From a checkpoint of a small sound classifier: arch vit.
Rows from expert 4 of block 3, named by matrix and row number. Rows with one number belong to one neuron. Each number is 128 + 24 x the weight over its row's rms, rounded and kept within 0 to 255. All counts start at 0. Numbers have three digits each.
# up: expert up (model.blocks.3.mlp.up, 8x128x256), inputs 0-127
# down: expert down (model.blocks.3.mlp.down, 8x256x128, transposed), outputs 0-127
up.38:143140110158192121085156160126143156138149129113085134144091164144126137125086072114167171117108157125099112137062119163110072157133129128153118143143112138087107118134148116149141109099155129152150150152149142107102134120115148133146136128157106126156112104125127099144092095094144118122175102143189132131125139141135155120151106159086099179120094132146125110131120101131108140153119
down.38:126145145124120119105121166139103129135086134102132129122085167132107116169156174149078127152117144096118136133123130167125135145139093174093165141078122153126094108118107095138144081143155127134168108112110135114109131093115116116128110133086139139106155099127151131121118116121116111123152121094152171123134137098133149106171166129090116156102105100143118120102103140130141148143096
up.39:106133097123155153117130153160120075106103151129108138171089100086113129122139097099102143133107102131138144061136123114159123154146098148092126122169189068144153114130107144143158134163164107117126135096118097148118129080145161087093137136165114111132142146148108134120127164149112145131151136118087105119141131128127111126162163155108146150151141126171121121099131134143168112122122
down.39:104132098112133151143153130155120125138171150171141131165141100152108171120167109150159149156127118096134134111104188101082126137078128122177121121106135143154105101090112148158097114105166139127139161186108100107145111071111148154109131124124114110156090092113118132152109139125111102105120107086169130134162088138111166104143149180140146174099114166091150125144139135097104103105147
up.40:121102139162143137145081136147125121139093141111118128118041128136104145151115120098146126081158134145142132123124095117105108123172121130085103097136105152111113099148072143096154134191139138137121119147143098103126128134127185147158119124151139135113119133163145113158155193104121123098118104098148134111131139142110115136132172113182152122096071120120122137160128110171122141154137
down.40:136186129118135075147123153130106146113125106146113121124112153143145176123092161126104145125146112117082147156128073138132133165116118137166129146111135087127097081101126139095107106146156158065127150100139127109123134156153148170129140162113136120144119153115116087097130147138093126100089125126133138135156109141140134125091108130140153085106118099123128138109131115140146160130087
up.41:119134137082121117097137145120095138118144153114145096155132116132122189109109108128160192184153126098117112135121158114093115086131097113159154150122125130074138191112098194115120149130130128153103137141130139125115079117099114135113123145139138143113109155103126175074107126109140137133110149136117145111128136083138103126123145084123147122130154124099106107133163101126139118161166
down.41:137134164137153135097104126166120157147128114154111120101160123156146129115139114147125135152122097142130157149136149125120080144123133095157140105166164097089100101122150103090110078141160110172165096099103147110079097143119086132109170106119146132107131110127117133145149129117130112116130147132137115143097099131133114192160141148076156146149077111144138116076135110142126138126103
up.42:132128106110116132081104138146104144183118150137145131127138153125104157123156127164135117129107155154144085083132163079109121092158146112156102141124137111110149150138159112079115182179122073133112126143124127115155122106128081115144132060133105135160140135143123138140103150130170137103100113094154133114115107160112080115113131146145115124162139114143155094159134158112116124137168
down.42:162127111167117091137149154159137097096124122156142106133147136140141107117109063115151135093154128121094139141124109132140113146124101126101196155094118184145113127107149121104092121141129130101097093136112124090113118076138150152142076133131123121095148110123162169168134114098102145185162149096117152145085102154098146126084104157176178128130107139165127122118162135109099122104111
up.43:164145098178162141136108111121101120154103133101137126149143151132122144090133158122159092140101129112130140117111169120122126117129120127166092108152151154087106111133082154147158169118133116119117146184142128107146146124136133087122130131076164119136079124124080141132160119141153144097133138148150099097157120149154163089116172126147099152116090135145106162096145142094133165097134
down.43:150130105102196115130155130165123102139100083075157128082130135136140119085138089110131092100086138096131122151119146130156127152149113126141138144122121142124152174142111073121119116108125188142181059128132142144116165103118150101109137092104131126072089140133116158123149078136126128147099145140116139145155125101118118104122135105153130127171141144170132148092126125114129129131111
up.44:184143146130103132111117109157168120130116148147131123116122093122157160144139105128131132132101154101100155102060095129122123134125109168117154110109185091130144128066125155132134143137136127116121155150161171138078117124120148157141090126129103148135122144121149131135124099123137178093137085140097136146150137170191120110125158106125109164154133114107133096126109136138112160103161
down.44:112164086114111103145140121133112137090120128132106114100110190184116107116136133132135095156095099157115159117083144113167140143117107127137114104104174125130143116139128157072145117116110116128154102171140134168158106155162122160096089085113135112158142123087157153135124104126142098126138131129135136143132146141114106134127142096148148109141133131112125133149154155106155097141040
up.45:123083165142115092164118123110118140149142116087128149152122142127129102157163131123168136103119173119133094129106129105110116136122133120167107158119144085098110116113107153113163097143106120122139112132125082125121119117116129127138146118134154163131083115112126107113161122147140134136113121121134139097150160117144150119141097146177170174111127121138095069129144152137158160117174
down.45:143133096154136086104141155132145115152130170095110138164116128130167115118099159113205134156120155124122152149102119126160155090127092096150153119117120131122122139091113065144127130133159099107136134123138091120112126130118119093150099145133114174126157125123140132118091110137156104075109107071137099136143100137148134141129174123167107125122154151133120139118152146144172168122134
up.46:133157126122073104153134157177130150112111110114152113134135115113098170093162141118129139112131104148151109151081105074106153123137114143175110124088104098087107128126132149108132123156102087148120135116146095132106118158130141153114093168117146141126142113159142170155071174132167133157105131090137131084149114126140160098139133120082100137142104157161135116131144100143073112130118
down.46:120112150151113126122112109164132114149118140116112132134118124109135164110164144100113160134156136097102133118108153088177146114147121118096115125157146106137122144122127133098105156108115105120140107132125128136094152127081149138154170112139144128123139125114103094128122172121196136112151131141158110137126144136169116101100107062173145107099099087128106119085103115143116139122119
up.47:140161131157085120107164113117117113130094126170124161116119125123189103134107128112114150093106102105173113153096136120134131162150141116174134118151134093146114144122122152099116135129159118074137101060097108153096154095143139112146115123151114164122100148099166159156099129108127118124140123143148143116113147117066186124123138120107154099141125113100142133165196153090084106171152
down.47:146133104162093139156110117175111119098089169135090118126091131189116189116144133121132141132115114111171183161142097163081129083142165139100154149157123145134117102149115093172133159157097135146153097072149132138144170096158138115101146077107142119110150114159145106109130098135135124117093140190151138088124119104083119138090096116117116112131131133124113152128149143149132148133119
up.48:094164117116114127155167144132160084107162106114106151116128145147130145137096151110114106150098152142107141143133128127127110122130124153167175153147125092190119124121078144121128092117182140156127158095122127153109124127127181092153116129129128168169123123128132140103117099103115115104113144131130111122128124109119134144106100091104126135169102144144128111161180137110154115087147
down.48:137141096136097110184135094086145102106138116127135083117148147116140150128147087126085123101166140126095108117123120156094114157102113115154137155127161151071093088145135157141170142145147107114118081137161139139142083119119159158090123118163109123061158148124145198121142121110124156138119141150125175131167128163150149127101126113171144120100088139145145142084094137131139131110098
up.49:146126102116148127124096156122120143099167164148138122170141134108185091139133133070121166112120157095109121129124141103113149096115152132143114135102094088116130109150106165162158104160167082098151120159096137136134145117105107119162120148123137160117116160127137117118134107147108136112129146177113113121123109140108137157145129105154093119134095146164080125121125136160127150147106
down.49:092078138095111106131165098142110161172133149138099144148127086141085141149138146147156113153095102125141141115078129099181113189072101112149107091131137124070104115149161168161130151146138116126147119118175149172142116143107150126167142146118146135119133097118158121160114125100108117195128110125133126103165134118139150116140099142128107087137092109133142116168101082131150121096155
up.50:160127138127093125126172144168138125124122139102114098176118120151088096135125144072152092149114131164138088112078086122109110098140147128121153147134113148092126145089118143118162129105137139124125125158136080128106132119135159124146094147134173155122110140172110151112125134091124120099161101109118090095151112120149163100115148146140140118160119150137144101127147124124122120170130
down.50:105121144071127123146158101139114149090093118119092135143122138158107115097150141130118083164134118150145100142123121133097109108118136145112119103098126090096082109168099119119169130134114147114126176124077116121125082113130072145153103107115108168112139113121105144127155077114169175131161115114154124132130147123093126109129106163103131182173149105174127087107149140181135154125116
up.51:115085125140128114124163118124123119108150107128111144133095097142158162128154085113151136092130132109122100129146147127139121081141142115116087127143117130158111134115111152079097120151111148135084138113097160126110129066105131124156125147134156182112105163123120144150130082112124145129080113129120170110078117146087135141144136150116145133132134133132180134143164153135110113170093
down.51:105139140152157126130142155157089134126111159116161127159128087114095171103125119092158173127150191146124127119131074154108097155093123142127118160140135139154114126085137149128097155118184120146147092147156142109107128169105140149098145086105140133124133126104133147120117121082148132133125125108191170139151197141108134176129117086109135082134124110101152134101159124145148130137110
up.52:130119156106107123137103176148108063095073098128131080125117087115145133096136120084128145138141122118116106177137117135053155137112119116147113104120170138137153137152143151154115167159133136127127118140110107144137117156121092160113136147115113135155141169151131094126124121101112104100142105139128141106131168184123155114135106107108133095145142168087088148153150163137087172119120
down.52:125147073097162088086147142108076132145088130109182170097112127124153139103121127136094171122104159137125090117122121127130140088171136153123162126145112145141112141124115087107137095094135127128151150104147144142127119144111151107094125115107117167175126158111126114123168133124127120107146118138112082130124136139132142103137126135120137125199100142108142177133118123165141118131097
up.53:120113104131079189163159152114145122139126138092075148118074111134114110122120124143111115110144154142120109135121140126141130124069141136163140155155121129139123129090140141119105103175121151145143135158146154131172096083138082149179129110108119155144110134166143137154160171147152166135168127128106090127109107138131160110131099123107104183116139157116134107125119137109150093135140
down.53:115156119124122117112130092150165093097103161123119124085124090171145125150100147134115148081119155096092131164119120115148140123100144188152093116131139123124114071130122122102109120158138128124124158160141146133155070130159147128131127128105129074125142134167188118172174096104137126093132119150157130138138131158125179091117130105140153147136113132135155129123105095141119119128155
up.54:119120142162081129143104113126127125165109117104171124146128134143155165144144115125114103114128123130114111116147131127136102098162149108136126145122139160087070115162112160163150094112132147165154143140087108125133090128174107143098128130141134108142095163164139146101103125142127176151131159103127101095124106094137118128109076104107171112093143094146134061112136078139111129144130
down.54:145129089111119110125180121153095117131142117111135103150126131116141144135110127133122142122138141102084110158144126130105076111098092155129134139113101088183141119158171140123129160123164118140164090130131132073110122104133106138099130164146110156105086086156127126111108120147063074179117152123146126121099128106123162087154132151152104124130100098075200111117162176147126144134139
up.55:138159136139145133132168126119167178127124141180130145143116164130119073124111161159145141098149091120136097111132149117136092117125097126124106171135075172158142120108088140142137118142147113144126123141126162133118116157132104128136113150108144154078142148119157094147130156111118124126099093146108105115110107105196121151117122156156123140155162155116137069147105104095118122099130
down.55:141075122081139134142124136126148133135126158132133125151147082129150132136176117125143114069091106120084136140140147155149148150145145122104142058151102120137116159167163138123127136121120145110125142175129116097135163107168116137146127160157124158161177138114126135103142154113093067088116107065129130141132134100129117127141142129130133135147062179100155115125134186161140135124150
up.56:124119098124116120129158111135155153143141119142117110108129122180137128120147145092142098107121153109142136150108124141178120108110172129070169112148121137107132141143105149172136137125121143133162118112161147112112147178145130093139114109086135140127149157173149119068140146070117130116121155155131151162102119118153114121144150115100099131098108164135110117117168062117105086165122
down.56:100120160130124129092167122114172092113158120113133186110151165124160105140125161124157123137141111085125143159151130147148118092130087137123127142125130108146114171121142117112160119098141113130167112123143137094140104157155144146126145085133164118143132130127124156128141121087175113133109130148082136150132111093122162188135124088116144127145158116162114122113159094128116110143070
up.57:115148135099162177163178146123109118109117120173090126100130170115122140138149145150078063116153101100119095106173100095093107157137104117143078144164096137088122100122117147101150150171121134088121123143163140126104141149117132165151151120118110164135138161109142151148104107158152135114102105140139105127138140169097118149118113110168142133127119108162115112131150131120135117101112
down.57:137151180148111125124138159101094133144128161112140140121109124119098118138167113115102106154173127145133069127166149152111155109133123144078107120157108152114133122117114111149127098142136155095135124112096113137110120144120142086129136129118110102109149118121135167127110133176119147107082101132140115143162126095140129164110107167080110132116106145176141135099065131078120091144143
up.58:121102126151151162115094124127115094140145128136110126131096124074115121079146125157097093165144135108141157120132183088103167127110140142145139120109136110100118119141093175146162116111135156148136101126163091177122145133157136075147125083124089142124118122137101153137147111105134117164116143114159107160159121122154122110132121123092148165120088103144061171140148121112158131130134
down.58:130140099117108127144119122146178108115116107104108109108137113119106105126122117101114154109114107138122116138090142128134161149160173074117104128109109149181149209121092175174107125179127142141113098115102159125148147130170153114159072085140167146134115142152143160129122099199125124134096111111142133100157136105118137163131085122154126123158107070121103081182146092114120120157114
up.59:134107130170119097143147149138145145132129176095113109112117143162105174100116100082115114124134112083119157096140188109124126118125102122099151109124135135124127086125115143147172141123135097124126153130110142154124115116172158126131169136120166095138149162145158140120117126161153127143117157156134135107121072122156132164175140117124105121130122092135164122070115163121165159120115
down.59:111136111133149106155160142114138159114182174152115145119109120093156116156136170100146142147108118141074166111123131167125137150131110069153121179143113122114104111148118163141082124135140109067158141148153118131152155101130114126122150115145156102107116094150078145150111131112129120134148123102125156098107148105130112117126149141101135154129137106092153099093112153117124125108136
up.60:143159134128146115121141123125137133120090105106153135166134148096096135123110121136166147145184116146112111134142097171143109096093129105149111140137100090096087095147134122132132136124106143134139137126106099173180104084081150095113127095122111094145114161145148188097107126130109122127145138111118072128103120137115100184097107125110115122109166123132143132175129120152111143126107
down.60:088165086151154160109100101109092153121109121116144121127152058076158160131122140128088134123110122114115116152112157107137183154160137128124130111078112129100089123097139148160198131107168165157150094144169111085128095142123151148113093099118142176135145078129099100139130111120123113130145108118131121137168147125127116109171166106111112153161131141114165110120109115138112139138174
up.61:128127056172103147142174090119142115149096110103163127114132128152127072126167125101148103180141138115117159133109138103130110142111138130151129121173170170098139167158154116143140150144142112122131147083131156109175108138108107117146181102106098151094104135134132172100192115132100113098132123124131108163119156169155147126119139175109096127126156127124137116135132107110092154185129
down.61:112130095169103124141128141083132158152105124105071144108130111126192094121146099128142096103123146123117116200084114139118141150141117138097113190178125120131129132118159137118098138115076104169119118142150098137132136098126102107181160132129102075116151136099149112164164149132090127186093122088141160140107133135153128105109154126137143146140118150145104161122094134126129110062067
up.62:103113122135067113124078159126118125143132143091136136131172115149146157097147129136157111106147124128106082118147152149147102114128126122160143119103141130119123117110150130152170105127129148143103130125134147175118112138152126188074078117121201103111137172128161139111119121140113129108134134099095117104125149112130135140126103117139121162086144115091110143181114127156120133100135
down.62:174093155118125118144119120169105134063086114125127124086105094152141091128133126105162136116157157150140139124159154109120129080138100131175096187149135105129117105106061139122106144176153116117142156092177096141145160113140154156108166064130135131119147120108137143135138119120147151112093165101149158150139167163116148115085131113118148115135113099129133142178162091117120133092133
up.63:122152119141142173094100168183149127130105131137156149112076118118128125103116109117116126137122176129119147142117143153131143145116119151128134167127162111146125166117135089182145091132135119113153124097121132057154107123119130151147125132164102106136083109126151140115155169131095133140113131137136123115156161094139132114090139169101118112086120082120126127112160104105088159133091
down.63:120146122151135137173088148121095106115096167138108140121143104112111105119151128136158137115111122106112116184115163089142120131131193103119087114130142088144104158081098154124177177129099154192127133081175113104096138148133113091130115146156126061135154135090133111130118136128109122086147147126133118120104168110139053129133132143136138100165142123149086138163143071122132080120107
up.64:170132112138098158131132158175105140134166156117089176116095114131140117132169095135096148079145140094161132103089131126120156107147143134161106140177113100121184149119121119143171173144156127138104113131093153151113125145124123162166131150111111110117157144123141092096104110105176116139098114140102115133143087115155092122116093142078132134108120121153151105166149126100129107151126
down.64:123115120168097123123120102079120142140103091109075165148097080128172132149109101129131101149130172125143103119096111134120089139173129088091101138171153093119115156156147162148136160089099119130138169151123130126131099148137144124154130134116108135156133110117130134155138140141151066125111120139130143122135123097141142105126133096108143150126142111081124164154127148110131157150138
up.65:098094108122127119132167149100112091122112162123136196149115180132190150142129164119096106048112150089126153099092164138195118127086095126125129118154097122133154156094130141136165131134092114116111141139117114140166093139164134152095105149108092158163112144106165116181158133072134098128112092149175148125134108103153108101151149133124150135121169114114114115106137171131096124114098
down.65:123131125124112138110147159126141158151110149109125140109112167101114126133137151104124138159139090127107166133182157110126185179164139097121136187138128114145105150135125124099121145153162131151114142102122145079153167123138078141152148080145145119147116103137123099138133095129138164129123141118115114119118158120108091149118167143130182146187115131081175146115134173158165137112154
up.66:152110120171106105115093103158120142141123086141171094138080136135127139121108127102111140081147132108121112108116144128122119104106138143116110104116114156086094090161120149124175116092117079153143129116115123130124105132103140133133166125113134086129106102120102148131146156121116133127139134161129147137157107133095089135154145175121169112117139116154114150140093139152147160135166
down.66:132165113118126139126131112124108141125139117128110111142112115085101105097113113114140138139160142160067148102104160146122139150112122123112172039130130134109116115156135112094139147156118165101139146125173118127134144131093104132125115109151131129125135124123120120104097137134098132141146145179131147151113120116114138158088109133143101167110150076096127124140145147140129144121117
up.67:138137107166060157137141171142126157158108109142116138136131110143129085176106108094135071123158104144118147129129142100078094164134113154134133131142130139130139096131094139110161125176161119144122150130136101127134121079130122109154113155138133098201135119126126147137126151157153150112159121107111065060118155115170126137116111143131115179182113117115138106143148124120120100152136
down.67:104133147127133111094131149111144152143107112134172169114155132122143127076124114115175140134129141158103094160067086108164117127121126131166125117140135159141082134078149129134070133114138099106189136111129140145095120131143123098123126127115151153095115156114145144165130127141099164120161155142143114134131138100188109120125097115155097105150101131133110134103116101125138132127120
up.68:111150105114136157122145131098121138141125113096124133129103128112104172127132141077138114122133105149148153095098092087113150126118127145122150142113176095143111152130081143141134100165137131148134109113098125100132117121124119168089089175108117103141130182138130156165125170139084151146132152133158116092119118155144170151147142125083132130160125149100134105164140111125134119131118
down.68:081103171114117119122122145098163126127129104087137087126078144141076118151089110125163077134153146103104121102096135148137115144141148143177153150143110183131099141143132097123106145130111104151136112126126103163154133078130165121129120092125166186090144176114187115119126114099133153125111153107167129150119093151140098146097103137167121117140127171118089095144149117113158128151148
up.69:184071085152167151132136133105135108121152130171105104114129141135130135080076131106141138120152095118118087144106156144101179132127122119140112155113093095126197134132133143121091086137111101129093116111145097176135153112144103142138132147124106139133150124120135079154131114115092117118117083158116144128134107156149165149171122138132141102116119144076105116161114129095128150137093
down.69:143091133133121091118107137115155177147154133165149138116133157158123136132146103123148147090104127139151149138151176102133111105191096116144123098138119083126126135132152108137135099125139129165135144136157132131111128111099113138117125147155136142141151125115142124157108142124099131122118151114136184121077120104150160119150150110142143141086133138125070159149124148114142170103104
up.70:134153179141139125181135119150115126151132126130146132123134125059151130119075152117104096113172138102156130154115128102135132081108123077143140159135177114089144157155118135114147129110149103097104074131096124143146133111133178110132159161144109137100087136120167133107151108142102150183107158113131112106110136108139131089114119120151093147114128105110141159117143122131131146137110
down.70:097137149145125119087146125145096129127120128204122127123131132149141117106116100086121112134098112145148138169124108138084104134130156190110123132152138076127141070128090110141102182085112142147119121135100134194100134152128148108113081122108144180122200073126118123117140143134136136136143122136097132139139110146086089120116132137130150123097092086126122155138111120123089133155115
up.71:163128149142140134158105129121064100131088092132103083165186134119152110132128109094111148167139151095124134166112108099091170165121134114167112141119136125142148145144107168151099122130185119172145080148122115108099081120113117136143132147115118151122119121139084132100144131164140125131136129105129126110166091076111110172141118151097132118098111117106137101171157122121118168113129
down.71:127111127102131163096105115091091116125094195132121143166126127159147166123139101114140141121122121141150104131141135142121087088134120133112110122138147152131163119135163169180119131120135091119151140106157117133134099125160152143097144105116120123131130148135125162157119143093125135115135150112175114096096158110128110120133149157132136120108135105183072091126175152116111131128146
up.72:149128128123107140095122159161134098115131143139073124111140133100176149126156139104101151119141142085172129124101135118111127134106184111121121155156120109113147150162111142132099132164118093126135101091136137158115134156125117149149115128132127139118127173148120119145081128157102144091164106135181088123143117171098125147146111096094120151100123139135130107150154138095109076111125
down.72:137115104116150152149088124138125096097113127108104169098151058115114116113142165144160135144102086097114133115123146097171104120116087112151102130186150099120119124126141119129125136145137120128132120107135065113159098123183119088110093144134128112141165144103120153134110133156160160122113152146116116156145156142148116110142131132129139159096152124092130141138162126096152123135128
up.73:134158130153111141186160089146132138070085154119123121119124136129138119144151155138123122166162106107188107159117122146156080134156116084109132102166120143079110113127141111109132100144155134133123140149154125125144165128098110130127188146151109134145150151140118101115127164080094114100117117120132122100151130092169142129145145093100127093157146124175124144149119106146126128131118
down.73:161082096155119118144158134106121078060177118094111145112107138095110134135134123163107173105129157144136159137139121100171165153109127139172096135148141090139127139137127147135125126104110123107105138134148138129117105160096116095153151181154120129159107084112165108127136107115135156129106154156156120144128099118166137130104136100125140145101100119086142066124118131137112134122096
up.74:166097144151137125164129155082147115189138132099130125122129072139106140126128129138147174106141102124130120113130131155153119102131143105131149112123146092074159142095131116129135124123116089117108116132124169153176107134130138125139101114136093101138109144095099187125133176132135111122137171149111099160115143170168120143135117089124147109131123132144134099174142080139130147082148
down.74:099149112128094127171106136150125109117146163138188135126131134152158088149147139089127125125127145132117122174117134155084119104122114139120111147129098106154109181098115137163186152118106108134124139129087090147130080124123105116124124142132113106157145136119157153142104137146140110176181052104171122112175129134151153135096166140156153102145137121123159105118116128128109098132161
up.75:126149109126152138115131117082102105149129134144141146121140120085123105138136103100097109088127136124156166168138125131087133126106155153170178147140121141144133116107112111158150087136122090143124134117110129090138133128112142095143155129135136139140131117140158148063104138129133153108141138129107123122104110143125141077175199110087095137143106164121104081108174193121094149072099
down.75:150144095082086109117099144119094140144124145114133143152120143137123126129148148137107119074104106088128092128129121117164075134127142153137129130152145156160134139160141144157140145132090145191118119092156111118160127106126148082087096126147124122136103157097139184116109141138125158118106163126149139113084142146136085145136141134137135101115139108132130139094118111151127123129102
up.76:123135109141120142150160079144147149129098130109104129112159121137134133115134150103127146146088158121130132171131142153140161121140118112123132107148110118070141145086136116118075100130072150093093132099128129158152141156111115110145142121146168165140134140115154141115132093090107128164112129148116102150140123161149120158130145182157167145097114143081117119132139107120109173178104
down.76:132077115160141165132137117096086182099158180162151142162165173140131136122132091138124116192083102152137104124117107124134132137142114131188117118151105131100142097095110155145128151122119100124170164107117112137137125108125132137161158135088129120157135122106087113146074166135100102146124133123110083116106152131134135118101119123154139140122109143132095156130128125122157115116147
up.77:151132143134125161124147062108135113176135103129119136163106091105116141144130137114110176113145133108113107131106101100091097122087144156131130150137148105095108106125154162129166096148098129109121123105105124161131129122127126131120099132109092169133112176133121158140101095125109131153153146125154075108133163127166114148100116151123132152116122163167117119120130186165077157084135
down.77:111197135108116094109118113126124115102136139136145141115119140144103150111082095137163116138053129133128146139114132119157122136169107109057117106134171126080062130124141112112143123086176147130167138154110145124165142098169097151124109129169131084115140136132161132096130088171114130152125148085153093094168138129102189136106139138146094147137145147161094150134141162106146144106153
up.78:135148144123123127134135162101118084110129149179139128153134077098127125132126101096114119119151131135142159140121152153131101124149140103124151119143125120085125114156140152092078090147163152139147110141087129135142160127094156167177137128190111145145126099164109165110173144123151107116116078124144111095125096105122163109165116114112113151159145172115113128131129107185109107130101
down.78:125147128119103159147113145135095138109132134133144097119133089166121133093131179145130134144157078118118104111174164130137175145166173141151116112123169107051135105117117125082110111122131126154150138142099086130117118133091160119105148118136112174099136110145080134112148177120114136077159112136145103133113136109085119101155165127093110165172118120167121110146156158132112100106167
up.79:121134174085124132165112152141128126134140117148161130121110166141191090120115119108160161068130120147133135114123146101150176156090092119112105108111156104087117107158104150107131162123155138144142107076176145094105115114107127125148134091140128151117152140096080105135101124127138148148102142124103140116158163107161162130161110124073101138137144118167115071178128120108122100096144
down.79:098112154132117149150103101113106100165111106180182125135177153141127138128113110132135138079151164090142146131123147118121211169130161131132124090113112132122151100110124084112152122098121119094125074118148122161116129181149158149066134122152133140106126109115064135093090127134117119127095119132107146130141132141112113146122112147103123120147129156140102203196110116153161142118128
up.80:178159153089118119105103151146141139117142144129152130106153130104167108129129124110102123123133125116109096147116122095142141101131092122117183135118115167081086110149113155103127125150153112106188122142125143141121121123141159112122095117096153089130139143151139149126112119154185201124146136100136081115140169149127135150138141134170095168156120172172128102131158116139122117075135
down.80:134151106157138119082136094144149131157128132101133100196105127127099117131097132123112077155170113168122128141098141104130134140101151118157079124124134107137108075134143106147175130103126128127125118111114118094140124114101100112119157161128090133078131077136163136178166141172146167143103156129119163157118127161107135090120133123163147135127135145117139132158098103118116131168187
up.81:161149092145188145114122131149131129143083125093136110126087131084127127135111125087058119140137127136119131150139114127103110156149108134143095119102084148097148100168156149134152119126154128175141110108135123180128134121154160097098066080124130125105101120184145165154138085107138114109109122121172124089126111129080118128148125135110150115161157096137112126105119095099153133139127
down.81:118149126132126084155139132151142122136142098149121172090116139151142134128129135131153171170095077143147153111169149162126103116111123110131093131146094176118135154148138125188126124118172079159144133114107109115124135091116128093139128129137100117134120151171131159083154136167153072098143124151155148136075087149160155154140135170162082134123131107112095117168140120104142112107124
up.82:139079138132180116116085085129129159165130095192138127145118127127086141151145114136125127145098089120117146125118146105106120089173136133124102111131128091174125138156113134165139145147096142113128107103141138090129149127132101113114162145123186125092137124122116110108145121167122171133103123116101135100106087155163130111153065130161076116109171140126165124132142163122109160134124
down.82:164148111101101126100136131118110134098165168083104132109157133126122120106113137110115155122127146102154134124141127104153114100136165143140147159109141102127138125144167102123127137165126106145177144098107169146142131154076162131140155109142121126136100149124109098083133130073113149183106169142091132104127155124144132146127103157106147161151105128154146134131157122131147139138103
up.83:138123125103107128148165095152155124131145109138115138098110167209151126135124108139151107107118111089120122115115108108120099085114121070151116161161119107107143096150148152147117105118142104111167124081189142099137128165136155132108141125090096147153130154142132121091110118043107113122131198124119153136146130123117116103138175175110113136140167117119124133144122092118098144134117
down.83:109131109137144129118159151146098117110156133141153130101132166152146139116140148124075098155153157131149094135168092162154117113125157116149089157143092103128137097144154120100096130122109142133144159119095157104114151134130150148146141083099107060135149169119118115106135087087137113083176199160121158137111108161158175182124140147148145131118143112098159155138078109133100094152111
up.84:185119115112135136155147140133122113170089114122127108092099130087141157147097084144094135134088164133146128143162120125089114118126167105139174138137111107095110085107141181084121126135142113105125153101139133147094139123138129118120114121161123141166145146090152143114120150143130182124151118121134123121125112110108148137116143131124110131141155133158185118121117126093094121125135
down.84:155127170115122146084148097123134091150112170067118159117156125133110167123113135110112157116077148185108165111181134111106088105083149097053112101147093102122177119084141113126141147116149097145090138123113166128145169137147107143107118105145137088157135105185135110109120187129128119117108128127125130130145139110132121166085131102149117098148140130118125149128111119114141120149135
up.85:105084132120102139126108092115096152095117076110168128132114102125124134111169121103190158123155079054180158086140095095137147114130099139118104145137141155140110119101152149133116121116117117169148096118118125121154125126111152142144134135120094124118128164145181111156147159127085153139143158136140160126103117096128150143120115133115129118143115113127130115119108141189087130113165
down.85:138121121158167103097104131161117116163118125123113095143081142123130156155125082115172154131111148150152086152168136119157158132111147146128125130149085078112145105152139118104135126138157162145148148136104154114151092109169110126138154113128115127126090097059130150147134148140145115160169141145133096108123137121105121107140128091094109149091153105132108115134157116127125134131146
up.86:138156147104144117133095106115126109110125098134117169140139190121112145123144101100132149134119119100121143150129131103117141088088160116169135139133140142173133165100131116093115100092120104126144091124118152098114168164107180088141137134164155170111146156133112164121105132102113114109121121110129094108107113070158162127099097133124133165172096068093101138126130136152109093096114
down.86:130107149177099098146140157148157139168143123111144102102114130185114117129125148138094094130139157128141111143147090143093109140102144147087100081146125120119115146157143128103122097147146167132135107082159138137130118143095134147135158129134128122124151103120113113071172132124122086133135133134172163163160078108077124152137102133070106146116154103100094135166079121158148180145155
up.87:091164100157083138149153094127128112171089121099119133141151158127117097081089110112136126113101142109174122149168113144112135113118103130126135166161166169092126123129133131129136102126120159109184175111105087154130077111160114125164146139101096146102140136114116121129100114141133116106120098109121088100135123112129130138140116102141139153070139107150125108132140106100080122131120
down.87:134125097119140156115115111158114094145141150105154092106131163114116170151168164111175098123159145103129123161140080118095145131097121146162142140112115156138135056090127111171122150116105053142143119160153122052141090084109147144134126126144101126122110141114128139151166104103121108115110144081114130119084132112136128127146118160172115132148127111131084139111114153138138094099091
up.88:148109140139084118109151115137168145116118111164118146100106173085162091130148111099158111145124171146109111118162123107138136149064132145133136119129151109086155107160120179125128084120138123128142166118144101147150118147128149130139119118115149146120152118113149138154097118101095119107152093177106092131149141144099158145072103120139114159087110171129123106146162107109141116113109
down.88:120104133153143152170088129129121145103140128155140115147126122117102145137149086145117090140163117106103100156143123124123113110146151121145172132127148174136137181104119102126129151122135096115150111153141086137158140112113107161105102155125097097179090110137117125113174148080152138134133148155140108148138113110106125145113105134101076133134134133089150159164141129139139179082096
up.89:106116102165138098162171129112131125136126120142128107151143119150074131130138121090111155129141121119122167159123134179180103084121172095141154181139087107101109098094111134098122124130103085128127180155135157122114129086107135132147145120122130108119134107159089158173106159117117141116144137131127101120096113120151098134141135129120165144163098162102122141154109121119132118157172
down.89:128080147119131126098140140115125103136165118137176136118176148134138123128107143132140120135131105086092175128148144112121124139096103124142152146113095139132126127160129138139118149107168119103138104127126094167139092093149136105107111177147150160137149081125172145128130133153156190101083153094106151106111119134160144112076098152127143114082147072110172134122144124103140158124155
up.90:079108109130127172141110107122132166151158118117137118109134139168134100113135083156105106123129121098116138154132117119119124084128133155168152143184173113088113148133184105103108138154086127128127147163106106130112115138142085134178105151077117157158109138080110134141111140093075113130147135167151161155155144069161147114183080140132107126112101123141121112165124149096149098134094
down.90:167081107157123151106063125166111075141058108131106119102122126128091155095170116123123146146161168121117165126102121143142118149130141157142129163098107120149182126146166147156183103162094132098073084058119119157111130120153122145111120115149110148095144138165118132137117108144118145103124134094120136066176098156096148118134121114146184132138084152127120131175130151136135136139136